{
  "model": "image captioner",
  "dataset": "photos of plants and fungi (iNaturalist)",
  "train_examples": 90422,
  "image_size": 32,
  "grayscale": true,
  "crop_scale_min": 0.7,
  "horizontal_flip": true,
  "rotation_deg": 5,
  "tokenizer": "word",
  "vocab_size": 1482,
  "encoder_arch": "convmixer",
  "encoder_norm": "batchnorm",
  "encoder_activation": "gelu",
  "encoder_patch_size": 4,
  "encoder_depths": [16],
  "encoder_kernel_size": 7,
  "encoder_widths": [192],
  "fusion": "prefix",
  "decoder_width": 256,
  "decoder_layers": 6,
  "decoder_norm": "layernorm",
  "decoder_norm_position": "sandwich",
  "decoder_activation": "reglu",
  "decoder_mlp_ratio": 2,
  "decoder_head_dim": 16,
  "decoder_fused_qkv": true,
  "decoder_bias": "none",
  "decoder_qk_norm": false,
  "decoder_layer_scale_init": 1.0,
  "decoder_parallel_block": false,
  "decoder_inner_norm": false,
  "decoder_drop_path": 0.05,
  "decoder_positions": "learned",
  "decoder_prefix_bidirectional": false,
  "decoder_connector": "linear",
  "decoder_tie_embeddings": false,
  "init": "lecun_normal",
  "optimizer": "muon",
  "muon_scale": "original",
  "lr": 0.026,
  "momentum": 0.95,
  "nesterov": true,
  "orthogonalizer": "polar_express",
  "adamw_lr_other_params": 0.0027,
  "grad_clip": 3.0,
  "gradient_centralization": true,
  "steps": 5700,
  "batch_size": 384,
  "epochs": 24.2,
  "lr_schedule": "wsd",
  "decay_fraction": 0.2,
  "final_lr_fraction": 0,
  "warmup_steps": 280,
  "weight_decay": 0.03,
  "adamw_weight_decay_other_params": 0.01
}
Rows from block 11 of the image encoder, named by matrix and row number. Each number is 128 + 24 x the weight over its row's rms, rounded and kept within 0 to 255. All counts start at 0. Numbers have three digits each. After the name is the row's rms in percent of the matrix's.
# pw: pointwise conv (encoder.blocks.11.pw.weight, 192x192x1x1), inputs 96-191
pw.90 102:185106130130144122123136091118084101106105108119122113104122128112115181137083135119136155178122091137108166127117148117140135094127162129120136134119133149152165095106083117114142113109111138166123099149153099114109105117147083155110134104117145102112088129165128145101155161112119097129
pw.92 089:068101110117127153132170131153109124135134124119140150114134128116118108135130085131128155126185124127141170101144175124160134128191108116128123119147126110089145104174107104085118088103109122142155130125129118100187170106125139115109135169119087121126130112109158123140137117149095126118
pw.93 108:061119111103099112112140144148129108110138121111105152139076121107143119116144124118130133158125136102120121134144144138152140110128101154158122123134103139104184108106137110154150111158128168172094124221122166087127170109101167116110116089154116147130158117108118153139132158118154112129
pw.95 103:107093189112093108126106151134126183109110100113166125082153154139112165122117097164129134101119124165119098142115091076156106102108136120135085120140180160130143104144148125119095122126135085163157106163122150134147131134105116101123142135114145117136117122130156164098181136126109185161
pw.97 095:132141123124146123146131155123120186111118128113056108124129134157097118127142137126184155126096127111112082133141109063108121165145171158164136083108115157098124114187100161115131128134136127136153112120132125112110140131125122161138130130135159157101119144105143183087148125121170074165
pw.98 106:121158157148104128142133137146092098137117156130150132149127142127143141110102137090151162139174146147121112096118109068074148159132132119168122157111116105130105149164136117139134121127123129166121115115141112112126153107117145154167059122126151109124154127097150127081115122068097113136
pw.99 084:122116142144104120123141128154117121126078131127151110148114094122106127073145087139108131133117121115149162113136173128106167120116132151143148115120159121135105128157125163121121142157096109118118118137135140106136103087114146128138140141116140098168168148088149139084106127121134124123
pw.101 105:121161137162143102106130131152097163140121122109096082141143138118119113150141135129162128181110131140149131143122124101167124087185131144110123106158118146076157163106110129124124113103120165121119133115094165127079139113117122133147116143116162117117122096162086139139089081149151159109
pw.102 105:102139152078126106114134161115131138131120121129152117114152137124128169117096112096138151137131097129146094153130084116102109113071140161091165146070121158169152152091124127141134147089121124163123111132136108152157111105099126125111120146139153105167088163098143095145125097153116116176
pw.103 102:131125114158114122139125116103151139123146132112125099102116130118111164130134112152133058101109105183161105170129122176128119129163158119106124120090121112117135130137137115182153139133150138131080160138096114127104155104133138099131082117162163136105124124120133107167140134105176139164
pw.104 106:103143136165131109141152152121102106106130122129128100096096105102096106129133099160157098111125091129147117119136130113162110085147129103142099129162160129128129126151137128135124099122099102129147152101128128120121120115131099097111183095118145117172154141150143098115109122105116128153
pw.105 094:098104090122122129095146153139184147118109090095065125126141141132122169146141137117106094149167096137135083102132192131116133114087189108140121137149171082155142133127107112131131094145107145099102154130142106153129082133154149149170124162144133107090109120084087105114115132130162106091
pw.107 105:155105132125128110143117119116130084099129127124085160101140127153120115102102150156094168144085155104132098109128126117112166162178082111130118156154138107154086136081138122128117101112140162130080094129144113126204114157140125119096142125149141122150137184133182134159149118117154104146
pw.108 087:100121077096096113144137139129115122199107133154139120146128124135138128150111119164144130154141103162113118148128104157147145158226111122159149118119133122141086127173134123151131095102101122105152154147134142162195098134115132125113132148094171133069130109124118111112110124097134115128
pw.109 107:158111126080098153128117100075179130140133111142112101107102126147118101138170096147140109087142096146110166121118125132102123112105110135111125150139143103115148112166106128109140101149138097135122111149131171157115118183105151132131105106130098113129108125122190134200115106101112180111
pw.112 101:094148126150128109152134103097153114098129101147113126090146100113168125112079120180097128121095156102131165140140093111131087137141169077087156129173127092117112112115117134128101130154139094150124140130165143120100108164146157118120141121153137167116179106135118122140093161147142122112
pw.114 096:157121138116130159109133056139183113145145151158113110128093128135162142177126145083124119125164138101116120166127142113152098129106100128152119114114114123173143127119088092122198114092143093150165161109141136153142121149133121104184110115135120113118159120129160166104145129130090155100
pw.116 102:126114106179118105127137145140060118106144126125121131112113126138135104102155139164127133104132161111118118128119148106169161113177100155133134131175088146121113121140095151087175151115149110148156134138130104133126137126176142149106114124193142152126188138125143152110083093165124075109
pw.117 100:108127119104112126162130139126158094121170148123136138166139149119138139102112142137164128146158078080143147154126137114152081093112181113150136095117172066121145114162140158104115116110123128157132064112127122140101113123092154146143130125107120126125111100121121160124126125162138135137
pw.119 101:128112103113133172134137153132078122102113105117119131104129138115107127145148180133165095120193169102118108131135169140149119097141151127118102151140124119122129124121130124140132157117114113102185197149114141096143154126149125116101143115165121130136142122111155163093138187097118075145
pw.121 107:112142092141131128133129097153140151168152113155131104098123139137114087098150100112158134138089121138150151144150152104183117156113166121143112143110129139154185109114102126135112123131133171121122116150124119146133131107141153125139134116114154150114138149152140113159118097125122096111
pw.122 103:160120104147142098170118127150130115163095103106136156109121110138123116127100185174138109109153152143141143142142156100127126116154159095145145127179099117111137120082138114193152142160109132120125134123118159097096107116147139143107129138107093114153111136155138159083124127124103102116
pw.123 103:061104102078096095115137108176151149153165152104117134117185118097156137124115130213155130129092131134129105121118112128108110084146105110125103138128143130130145127110134143105142137169154105144114108101100178123105113134126114127118118138170134093154169159116170107134129140099145157108
pw.124 095:103108128129106112136150109134154162126122114157135131131109118179117123146155116120137113165107102155096101163116143129130181170100141155120129105156138120110095092160101153126139158119156118083138107064096113122143166112189105149122117143141115147175123097110140141108116075143128143118
pw.125 079:163130120131129146136114115120136124168102125137104123152109131107100128167136175136180107155176129133109098103117153111125101105119118115106101099142119097117129142127117152158121141109141153091185131144170102103130141103138094145118131117132158126088175106167148176119129088080118142095
pw.126 100:102158138131123103105169168142116125138145121119097145104166154151092147128092088142130151137123141141096147146123138117135111119136088142129098108117107116156201097187131114112066114137158154133118149126117097149111173112135122124107135106095139121102145167120127117106125145126091147126
pw.127 103:127133091130117133121119115114161123117147149146118178083102166124142114129143120134152146123125111124077102115090130090156177111120155131126131131120171122118098120128100103105141145151141161146116119106131143112171090090148164141126146161178131137163105119124112134127150143080105109138
pw.128 095:151159114137109131130113165155109128134161107146169116139105132125123096151182112141166118141092112123075138100145135149107116107122136116163136110133136126113121116160115129125129132126121107102104106085150189141131135115091109136116093180110110091150153083135161138098147094137099203134
pw.129 101:135119131140131121099131136145121123146105115128150140110097144123124104144116127122128144169159117144108157097116121137125119164129080098134111131123144123140202151121106132165099146122108171121160110140098134117100177122138116085157136108127145139102156147126101065138119155118138144116
pw.130 099:160147117142144105168079140171096112086098119159120159158131093126110139091167133126131114123149113162134138119144109112081155136115141137119133126137081159123148141081103154130123141104147091146113108083126077105095102119127117121154115100156139110131137151105097105108087120132134161144
pw.131 091:116133125132125098141111113142136074127121133165119151105143157107144101088124127117132154142097119162106177188173158104163138153134116158126150128142125125113193105107146115107121084154143188149133152133155122139110120103118106121102130098132172134101085102112110121127129124101077117113
pw.132 096:105125151145125136125112081118127144173140100157182111116139125107116148088128093133147112143135163134128113101149134101127140109129144200111129128114184176183150109156161132144172173126100093094091103111104152130120069136127115097111132122129113086131123096117110135134083118119111071126
pw.133 097:137127133189102135128123134153123143128153113134160139097134136135164127130103106156153152111129166142095158112133101123104157116105078143096097102140115155153113158102106155168126130082106134156161115176106160118101165122150117122149152076138138125124131091111102129109128121130112109136
pw.134 127:201140112119121102104139142142160125111123108119093088109151128171100114133155085140146114147138127114129123105176126131101169110092174151120117108107138127141106076143149125205135127117146124142121129110131134164092130164140101083151084119152149100133125175144165152118080110125166116118
pw.135 096:144111162114136051125180125129118123126119143162184146085113143104131116125125107088161105144149106147130122147145086181153129104153117154076107153145109175133122123165121106166151140113071138146126129131139110126134098087125123150120144117111131128100092119119145135098142141135165117140
pw.136 101:118125120120147120114123127117102192129134114111083101143157129139112114080087137133158100120119143183165137107152134113101135167135112109161133104134135096121134116156137145138124134100132124146119084111112120125072134117151162126116107138182123150140141111114135139058193171133126158129
pw.137 096:124128151231136159141135110168127133117163113185125133109100172119170136125141105112134149148134119131120160113112107145117158067134118073090090123137105106141111135152153141097143147155086121118126148079101103116138099113161094134110125116100171130133127087132104124149100191138078099132
pw.139 105:148132109146115125142124101150143140134110111099097159097165080158131141135109142103138131152143098136111124159112131121100106096141134134094169154130134151081119137088126147077141095107078152141129111157166109118209102125170124140160110135131116106135109153180097117150092127114098106179
pw.142 105:148104138115128130138069110128103111155129090104094158140101120110134154107134154096101124155102113113108103106110124104112138165116171122139111099079125164098175184122191151168151143141141092159177121128151145139123117164138125157134194117108154152130152144101132102080150114126116132115
pw.143 100:119117135130139104114092151091130126158141122069150123137148144117101115076151101112105152097134136140154104159088142124085102118129136165134107126136132106162113162161061142147077158132108140117130131116114152099104100114099146124128140127167178128121131103096173141107141099132141134097
pw.144 100:095104116109138144169129147126136173178074091108151115093133139143148125136162122168102156139162144118126117107095087152179109154104109131132095155150117129130171098097104064121128128143135145113149114122120141150156177168118133150152159186132138142171179111112094102101138069128180101126
pw.146 095:131148178124106118109161096077110104128094139150157097093096125110133113111117203156119120176104099169153127221161100131141131122107130120143124127147137138115111155098089132126137098143137151119120111125097123110152141118129152135135128162123093096106126129120128125127118154164136112125
pw.147 111:142143111130147103111163166087123097090094122122127108130128132092127141161127098180107068157115131159148129099151105101114138151136109107116113126137136131155148131097130094117135130140109159145082130137156142141121127143151134127115103165101145151095184147067129112156096102154125159110
pw.149 092:144136092169153119139117153123119123099137141188118114126116195114130148115188130143133143121121122142174115151124108152137158123116108102144118154163152120080138120129114120118144137111128111115121141099145091115108138113132149096123101153131122143165154116088132118132131172117142122122
pw.150 099:153130128168154140122108129117098144156144107125084097134157161132119158109096088112106150122108084142140155095161116139128091120102127121148122118084104125100190091135116116142181141102127150115097133180114147080112158090184122127126097151117134133104134125097139112102103112098153092107
pw.151 094:093141143127134137159118093161108178138113139120113098148091119132117121080098131146141167088184153156117103105143141162153113116157125102079107125094168148108114161147104105117125110123081103112131165137135153110095136109117086101144142128100158121115136153115119110125146147121170118155
pw.152 095:160148114134108104140122124117125126143182135151154124082114120157161118128136127130153160154131100136100116131154129082124119124112143125125127101082131123125132182098129117139148140108145109165117071117131121140124109106136093094130145156143083152166142102121155056124125083110085099117
pw.153 094:103114096145121130142118154086129107128143127131128136137080137117114101154113123131135098124133127110093117130144114117132103187087155097130156156134127142082101112110132120084098115115135162117093097144146119157156094124128156149127123162137149113116151141127128124142162127142132105166
pw.154 098:150125143151097151117196177107127097126148107120117152131178143112125123152121138129110146109091135120097188134157112122144117126100147136107096115131097137132154172134107143113132112129084155127101128090080096120148131178152138128102105113155117106137173142111122132109131139118170118124
pw.156 097:146127111141132175093124142129121135122115094109109114114126142123112131126125109150114098119141113102142091120118150121130120110171114160142126099119130142110188097137185147109114110124126127101170176111078121137136104114120155126154108132093155128158096160102153151102101150127136116169
pw.157 110:192138140149152124140126115148128110160137137083102119147122143052126147139092146149135170153107117117111119133133101117105109124105120120132127119110110138111164156108117129158132114139142123141090157132144103147149147144141124121152129145147125134106144178133156134103169123090138153125
pw.158 103:130115112144087151102113169120150122110130119102136132146135107114125104147104157105166166178096119105088126130108136117143131133169111122100114169136171161127131123183103118108168147102149140129120160143143131156133158113097117073147117117111151121120131164177145120087142119115100128175
pw.159 093:121175194135129111130137152136131142114117207134162169112126122135147134148132123111113104123158105105151211093136113072093105105112149106132128144113143116146206114110148143134070135121123175144133129140126109140141131135136108116151123093125098098129196162114141130120148139103148112110
pw.160 096:137100096165122077136119112124141090159097150177159085120109141157105153107108123106125085149143144143101118178181146147130119112118099166152118163144164154181117158113115155149109158103130154108102143115120123138098126093118138149100137146129158128116122122129121112086145128124156112122
pw.161 102:079147120151074126185103102123099133104162130102123162117166145165110176112145140176148154104129094172126148152147143147132135112150119118117179134108157164123106107127103141133112116172132108128120150123129156146121108130108166134124101160137088124142176088089133113130073129110107151126
pw.162 094:120123140166140159124111155108141102113119114127072125080121082149123097115104150112180103099124116151106188150162154151098131139174097135119160141121161127139204147090151118166083116140168143128122136142142152167115115129133140109087128107140058182123118104156129124149121090115160101162
pw.163 094:125138150155136188139120128140201079163107121152096098097152127111134144130091162109175148160132134118171106172142129105151129126114101109148153111130117127084100097165097111162082099134099140122103102125126110133106129074134142124207149103121138135142142119114124153144096150099152118171
pw.164 096:131162160121138110137126118118128110116089094111107142122134061113124109108160166181139157153129105146120134119134089173142142147100173118111124125106120113128139121133143122138175154119126110141114190135166187083123079165131097123112133097119107195097174133139167160125085089120166135116
pw.165 102:161161106142146123156116113081130180106127184134105108135109109154106131116136106150118099106116141153119152129146127160138129112124157083148145129111126148118160156114091152113111137137129113163110100120165174128135142207127117128109144137133143134137109131167218205133120137072125121096