config = dict(
    encoder_arch='convmixer',
    model='image captioner',
    dataset='photos of plants and fungi (iNaturalist)',
    train_examples=90422,
    image_size=32,
    grayscale=True,
    crop_scale_min=0.7,
    horizontal_flip=True,
    rotation_deg=5,
    tokenizer='word',
    vocab_size=1482,
    encoder_norm='batchnorm',
    encoder_activation='gelu',
    encoder_patch_size=4,
    encoder_depths=[16],
    encoder_kernel_size=7,
    encoder_widths=[192],
    fusion='prefix',
    decoder_width=256,
    decoder_layers=6,
    decoder_norm='layernorm',
    decoder_norm_position='sandwich',
    decoder_activation='reglu',
    decoder_mlp_ratio=2,
    decoder_head_dim=16,
    decoder_fused_qkv=True,
    decoder_bias='none',
    decoder_qk_norm=False,
    decoder_layer_scale_init=1.0,
    decoder_parallel_block=False,
    decoder_inner_norm=False,
    decoder_drop_path=0.05,
    decoder_positions='learned',
    decoder_prefix_bidirectional=False,
    decoder_connector='linear',
    decoder_tie_embeddings=False,
    init='lecun_normal',
    optimizer='muon',
    muon_scale='original',
    lr=0.026,
    momentum=0.95,
    nesterov=True,
    orthogonalizer='polar_express',
    adamw_lr_other_params=0.0027,
    grad_clip=3.0,
    gradient_centralization=True,
    steps=5700,
    batch_size=384,
    epochs=24.2,
    lr_schedule='wsd',
    decay_fraction=0.2,
    final_lr_fraction=0,
    warmup_steps=280,
    weight_decay=0.03,
    adamw_weight_decay_other_params=0.01,
)
Rows from block 4 of the image encoder of a small image captioner, named by matrix and row number. Each number is 500 + 50 x the weight over its row's rms, rounded and kept within 0 to 999. All counts start at 0. Numbers have three digits each. After the name is the row's rms in percent of the matrix's.
After each channel's rows are labels from the 100 images, of 14848, where the channel reaches its highest value: "colour at peak" is the nearest of a few named colours to the mean colour under the peak. Only what is clearly more common there than usual is listed. The data: photos of plants and fungi (iNaturalist).
# pw: pointwise conv (encoder.blocks.4.pw.weight, 192x192x1x1), inputs 96-191

pw.67 096:495485566443519430429457532426451471479440516522510564397593539536509459459486488404533472508481388588579417549473515467491619457485466549512476484437510484552591528511454538576467503429475449516458478519519548475510537602464537474540513437468446488416370491517461508548523509505534442588
colour at peak: white

pw.117 107:550492440497521467533501635507517540445507432517510467592464482478531448457504478497481470461490527573574586550454411563470546546554424489518476474489507405477511506525444459493506528468545513495528566444533506494499424480578390604450478463488393448673526514506588397497470469546471683509
colour at peak: black

pw.44 103:505465449548518414511531550528481434575472551443521443479512532553448434435521567466506557508538480445453489518533561495481494402521580487459462476455523479476421473412438469534490511459346499538498490452496447535430520558459543514527480506493528595546503530448522590497530575461467518492
colour at peak: white

pw.84 097:627518428472485488506571387471464409544470484508531527480512453451518683501434448594442459532489605513421553511443568486580454566481546516514477467480553521491484509494459466458514399594446437474523423449489504494589530437491409506524600497440459474529477466574450516505567492519518502483
colour at peak: black

pw.52 099:503465516507445492494481525539538581468513437484464517503502435493514467485559487519481515482494540422630491484459401488439519550457503522528533550526505516409488462489467581464527463599431512516555564467505514477557559534508544544502414469500568484474445511477549496510517514416427424512
colour at peak: white

pw.111 100:543518546492541430536527516467408462536516508559550494476535522466575347507535528485527453504522502456512491469432435562570438483446511492539464513456509448529509641407553464439434547480452489484490431541536531570523519590533528440438521476427498617497520478536543399475498483491536377458
colour at peak: white

pw.24 104:553517504554550465545542413521478533530522461472521526466547457494494425540491472486477478486461555476455441441534523447460542498503557622528502514459530536574513463560476625455611490541511420474482528408492585448522469530491461466480553466445502421444500469496585548520483415469448431410
colour at peak: white

pw.159 098:465475439537618540513493471461434527500517516475563495537581642476438552405442498543556523466601559469597474671579504495466596509533540499445470540490404478537506586459471419511541429471501465483526490517526483492495545456418464549560562453510463574589409472568505503519560496456516612499
colour at peak: black

pw.73 098:482518538482563415500417506525419458532459461528521546450490484596565479464483432455510394463480504592560520502546601563524524505448536446519532441554520549454496411483522546514545417453469416522518506649498465491552503507487485540465516517582583581523559502573522477577476467425572426482
colour at peak: white

pw.161 099:532516534501620490485429499493441483490535541538542445521493517479488556498423523493495452467467532581514502514431500504520438548517458509508489479465423515454545522467482430568463462476460467519416493444472480468499561524517481449461480555448632462562536408508554617405482431513498506482
colour at peak: white

pw.139 096:549535516508550454542532538446477426626546534508511563445625502580469461480516421511499576447503533459588430421403459543563560483467519496528483477490514562509496498497494377498514495539515501486613385417534559587488546558490506511549514512521312484419552488505475496402575472434356536588
colour at peak: white

pw.61 094:428594549601536495575454506480505481543465501598563381475571404508504539510517456500476541458462522512444426468448450643370554554497566548450506542456540516455495551537514492429499509492534435455521488493498498596487572519468452626588541504488600513452508552485452446491513544594461473477
colour at peak: black

pw.13 096:505470440612466466513427518501503479468543499471509568449670416494505464541535550530473544426503515526484476469529480449563486448524465473531431445449429539515449495460477618548411460499453587513445476460493502503481527503551477523630516498496448490544457481530486467487431495521557392443
colour at peak: white

pw.123 100:538495465541589437420495488503538546518479483479432461532563508503602563522421507493532465510442449494516494540584527502549506603503477464539460527453497481432459476470560522516483514454449454509428504602509441504586529588456511470501508463470538486416485476537492518542460493521556558493
colour at peak: white

pw.26 102:423465456613547469506675517442625521610531559604597449577491445576541572471527512422514482556515426600459491546618487449575537479436477529461491471489536480563486467516443466484518525475480523494463457520532467505468423462421514469503535518482537408514548416502458473485483493507520460485
colour at peak: white

pw.17 093:530410498568407487578427492474475496518444564530531514447518379476485544499537521464522512458436479510552433467484510473477531507560462474510481525527538488580496479566499493446509554495487489524507555581542489462514494373613438497483450600478481527419486591590445494526511459609546473539
colour at peak: white

pw.172 098:464518421594435475533449535440476480459577476526530492463617572530617520495413552569669503406476512566436489537540535581450438442479525598458466439475515507606424539511514444459415484530499537472523511471508510494487496473403522602514534489467441559550530484490532499433543451624499481474
colour at peak: black

pw.89 099:507485541450520449446549577547347506535485564488532464480556496493539473404439540518536475442461505430535453458555492430546476546553406543423513563575506471518524455414512433443518390531490456493483457466547504526566588449518513478437525587422432515528543488445499529491454528499551486580
colour at peak: white

pw.8 094:486411511528629486485501458417517530539589545464592441539457538523542428431546488404457528507463550504387512485434440469505466523518568573536521452568449493518452536439434504497396517494443478619502520470448519481542605450428447454505488495515470430503556521568454474437434507482526527485
colour at peak: white

pw.189 102:477507459544496562361450522507508513502558492442505495455478436456557396443467569509488522476530570620471466387525510447514527476523553501409485535462545424556591514541610465456472449582453505483479524439511479485466550475510507411472481549624447412474470491494461452422500466480523450545
colour at peak: white

pw.97 096:477501574469493568464427467442576523424424501522502503532498504403463468478524448513524583563568527521506588501475512501512436558467525586531443518466449528441425507556485416469401542411598586578521518471541543537452589468463466414499582461413466483463452598437492481497465454496578539517
colour at peak: black

pw.141 097:568485500539446469595483522487517484578596522444437479523506440556532479477400527491523497477421469467507522541422393485512510495597518508444523522458579535483494476532496407486479500583579475498558455491540525582516456498527573441514528491526478513515403504508462573484449469489503540507
colour at peak: white

pw.18 104:518510509524697461467495493419515482569543451491588469526551481511525576458450561423517489469429412451479563489434505539510505509592505523442561488512421538516535474468487530594571501476472542531565476500472483525529604518552506442506531528476490531450455504475477502525457469544436579390
colour at peak: white

pw.11 098:553524523488524605516498526457506567657449593466563534463488536519476573525462440504511559392497417463473633508471479567525489561473387470580475442507513442480516491450437386486506531482520475515559577440543502419502430535339495497565530489495498472513480470552477441567485439501540455472
colour at peak: white

pw.174 099:596521575536464466524482449469563533433493540471547517540470489495529458531506425501521575573528448448503480412473499510547466468511476458617552427596478482427440481541531489486497577570453446467434537508544531487602465440574556457459510521482511547450458414440484440482522572513449511461
colour at peak: white

pw.33 102:555497446442465514506514536520515477537520457481485514553543459525499527451436402571568524504612453548499477455597545627425458450482475478459415481500420473475516498482567500567480451505499468569484436488489641458503502486584495502493560507552515476568434532566419457466517548427482551527
colour at peak: black

pw.95 097:484471471484439512434465505662512461517473577535586417438654564465477469496424472489480522477536575478520474557594542538458500502417559484512496555446561599534543483495530453455528422435441608444479483512527557519453528470503469615509428492378538504548513494504470471515504496524517536561
colour at peak: black

pw.166 100:534541543472482408495544358466393479511472523476532460463579461550524471446595502473534432520436409595430528440487564481554478539524475507418501471515490472532544514436471532494517559501438447486568572488496501510416561532458447453514450443464446498543501476547489555483470473509464534565
colour at peak: white

pw.186 104:478460466481492542512486473577464500588510570464478508487547574486581482489475505454496476523423543479590561632550578528527472456459497506530463460469495547486479588455512466470496483524382498447549403529528560537538438444523525486558465485513428531512557524555437577477499508491500474412
colour at peak: white

pw.23 103:453513485505434561454434452584494496458512549477498490511429561562500519478524492462568479495563559642467588464553539571435545559487531483557527545457518478499524462440505551440473481523520466444483445476536502508451382521526495581446594479572410524546429437571490478487550479514511478364
colour at peak: black

pw.157 091:484500521469520520568486468458460512585446440498586461510502480555494460389485596492533486502645455510380480590513468590502531451470546515569489411508495584453474503434559537533515432547509493424458563467518460476510430511494351527490442494483432418501543537456473529541484517539447506473
colour at peak: white

pw.110 099:527667538453559533482537504425538477514488467468465590562529572534558419503523543525438563546511420471512488497466512444473580560471495498450490554540493495558495513519463467530539532449407527517467547497499522525520511487523483498418517549480435459436495466567495525509498512483513527484
colour at peak: white

pw.105 104:385426502490525533489560568494580452572442540455453532426505514605571507488561534564541527523497440443454547578521470552465459510494509476510545444530590426509523540535432414521522433590521589428564502378594418462578436467399576490478461608460577511496492492644534517486447438593496495530
colour at peak: white

pw.107 094:502516477564537466510425515562565498492540516455509433471584490589530496495423569438649496555531479516402541446485483587478484558457506408467497568458459530483460571550536458594620515533412536399537554485515552471439584492459509681536549503505495559647503507469499507521522472403466502520
colour at peak: black

pw.85 098:549423569472519396539554480557490512563529437485477479508497536485551441538453586497467524496507460547572477487485425548417440510529397448501439530510437462555477479491506515559681485459526485530481455503476499462587552476494483488505457461382530515485546473517472516518503531465454444501
colour at peak: white

pw.40 098:523501519509521512463512613483479496482484483445462594534534455570464520523462400513506428568501584518528448577446513509448498399484510462445429505469469410469520453501562515431486474559427426492535497564441522458493486469552507496566551493448383511565530547418510506376457584490613456557
colour at peak: white

pw.51 092:478510527453496487578456455558537534620477532547460435498451522451517500396512487546465439600424504436546561462564503462421442531484423464491436529510482474529491561473574526516584453637470443406447468478495449538457502488423480516529523550425497477540525557471550590506582458488523539519
colour at peak: white

pw.32 090:459451503559507519512536608458418509451509481512506546636542439507492410562431529542479486514495419532397442567436429464514421495466532452483516511528551560455474505557595534430537460520525434409433535450543510500494473457583446469521572445527482485524479555532531499604553560484360607557
colour at peak: black

pw.79 091:531529518479453473599513457540492541466495577574563546440521571625551580458561470408475433466445480515469503511517522466530442447491434528388518537460482503470557471505409557487466455462470493531452444520475500470463510514593452467498527407514485533484426548570482564499609463441478454524
colour at peak: white

pw.106 102:628544571508479486451407476481527463527471492461513501470406475502491453485522519619501428498507493515499584459533416526472446413528525480498391462521492522474544489501560544611347491436520491562548504436485450464609468524419491525505447462528458443512553589529474566523499468524435576492
colour at peak: white

pw.77 099:482542462457552520468411482436425614434445539517451535488513494552490488457591502531419479504412444438524513532615434515490535465482558445555512460551532447475514493515414451548518467486475502425590499525519488477488457528422509474502486537507549547434461414581473610505463452524471562500
colour at peak: white

pw.149 098:565513537470470459563449587576428523556432514468524490491513423454512443552550572453528537531501529472516570526546628474453550593422504458536429601562418491498483467511546430583631458531470627451518500514499509484489491490572528466471478520480556546463456570543499515525459425476433453447
colour at peak: white

pw.133 095:505479480483622519466608646424506500582528530417534498515568515514470486414483489535481471509468458451405490470473420493483543527448449518444482380550490482475622553472483398483488534532489511477462498461469482553515553562514500519466540601476443507489560554616473506488518482512401471466
colour at peak: white

pw.7 100:486547467491441421447471577479542468475563506538579471542469517444442533521530521491440604466492558490590449484510469507530527508527498503479487511506501664429512544547534539560429408544508515563457406471486487512431630415470456509515578531490553461563511528506406553507426471537553528550
colour at peak: black

pw.104 099:423576439480399497428560534529559475426436376434484486572526475557436430488480510512482576528565520508506586454501546523565581519479428542573406526450558524435513504494520446510540622507451577538518440452543524535524418530511453490467521543464558528556584538501452443542485473547506516529
colour at peak: black

pw.156 100:500477441522504455478507453457459459524540481552444676516558476488452486441482462516461483501527426559588514476535483558572464515555491534513464517506537525557566526575500510407433472533484435522482444522562510520412503448475631482447492507459486545432483510506444468568532468466551451414
colour at peak: black

pw.39 099:470583445515490562415474480553566450433508436514482489476527536476527494544504579510570517479470495448519380491527540523541547508524478540385536501441481522499516463517441436480437508538466478527565552471421484510617588574559469545462459496496516463525507497500657520473477529621507546455
colour at peak: black

pw.185 101:447557495515550577578543539434517433491461553509541519539545542474467569525478474516537428447451444497465547474491452382522430529440496517434477471451456572635540493493418481436517435465536524437486470376519503464421540553545470539496542583477442592513495425502414499569599561463426492484
colour at peak: black

pw.181 100:392462485566528489467528561409511508497503486488473452528516457571536492446486435442495504495445431444462522503584450517450512433532445503426510498502506430477541504506577518567496509472434579495490493529540592477472587544424469477512492470511543439450485562548489464494495420435471592655
colour at peak: white

pw.81 105:472593444505520529475422570498456440448490531516496479562436490462477546474483405469419591497539584525526581408432400465468488421509545468516488565486472506480487438511510485446523539462518497421489504479462481437588475453450469461571519477419535554471447583550537513570519499521607545438
colour at peak: black

pw.152 100:587461506518466511478427498456532513469496512500446493555444472574433430466451529418448454473465484437487513517533550507542548498610558433485469555544478509440415537549382526531450506546467491453473428407483575494592494537526455561477499451517569435452486448492477485442518513390451606495
colour at peak: white

pw.62 098:558462507497527494378511488522497478534511497590549498499437496543460498531527522537502417519615518451553467497520391461508459433455569492483460391477439536672487571454525597571463464495485493584474486407494537512494544453491496578507483472499485537495492458526464472502495602521526584404
colour at peak: black

pw.190 099:525539495505413495499509391486499456403480498570537582511517530403495493520475546490450547413482459540528519513449460538536465524487564461598569459471572535480631547515454474449552478565533437509470524522494525476460533393557424540605427499485456550432469490381575540412374527557498486539
colour at peak: black

pw.134 103:485445482524485561498483493484410543546547437482441508548453492483577493469468590484474585467508571514601504527528476585436480422549402500596502473469463500509504502456563456514506445480520449526519471549510414502470498547578512455516602460535528532512475517482545591481481457491557574430
colour at peak: white

pw.116 099:523548554586494483527511420565534503537450526419551610498552382589515475472600508567418492435440467465427415419452497463563535577563513466436572501450568472578451501555605462470492484517445552575542588477508498524438459459537536525543544500522459447429478453557448461420528468443483515532
colour at peak: white

pw.150 099:576576477410564520528533497441466546489425537514481521457511525470462435616545502452560498456458542519496535505521470549471491455454515519437623536488617425483452484432580588601559513459491438479514490414476519497531726457541563611526406509577495528536525568412541502416430544419489528468
colour at peak: black

pw.21 095:525583515533482460499509509475478466493482444468516570425546513435491411558489450469554545593478534508495496532448488480479555487552507478423449511414491506504513552498514477480525506534339487417458496505511415415503460503552622559440547494436551436538472567529444557506534481406477485476
colour at peak: white

pw.160 093:388551516481453433546549466572525454501559442557609467557462612485507486446468636470463546421464548541518483459573445501492440467423523517557480440532446531437450516541506529594520470522512561563467524502476495621509470494500586446461549523530515442479482546518405638466495498504517466497
colour at peak: white

pw.99 104:507471562482557501402493487500533484487482460512457538492519483559528472542537438456419501487520483464556477573527525461617392421542452521477506587427453540456494562499479551396522538456477434414487520379439488473509453472612471448431530602625511458631402462538532442513475470504420469492
colour at peak: white

pw.38 102:544468472469517483500524509492495474491497447542466464518475525447466549425499450473603461505414496450437526464528479528416538644546591468459478526572512461404543503450439462510474413555476454443430472542524599538478491501597503482507495513439461565492511472504621451510469540513558530437
colour at peak: white

pw.1 103:574540435472436450514438468486505546441487467519594504441492460512582536519484555553542520440577535499481504494474505440607436599548438483538512517486476518494422468516509548453477474487509483567549472492390536483560556506432505493512522470576449572571518555505435439453477700532409490367
colour at peak: white

pw.49 100:432517487419535459487492486472446490519368393590404439473515512463490545557473487556558549484489455547526487528459538454556512558513512518513419467428561529546473554434482465538463531546484524604498466529612561542461431559415492528563427650516475560437538431453534544462473492428490569434
colour at peak: white

pw.88 100:589480542456441553439539474441549435482528546474498477463472579432487469507521554473530497481559495519519472610471541534531507526413458540526503476499478452439535462434488448497469421502547445485439486534539538435432547574550555474530559457535542555589479483449503602529478448521486489458
colour at peak: white

pw.175 099:554557479498411513457554573517513527384495455459586565474524439490568421487529492525507556413477498522555507490491485534410572501504523434420450544463512499567593539488522522530436533466499551553529500483454593529501480502544449426469497445588526561561528429421509509576543459464620563524
colour at peak: black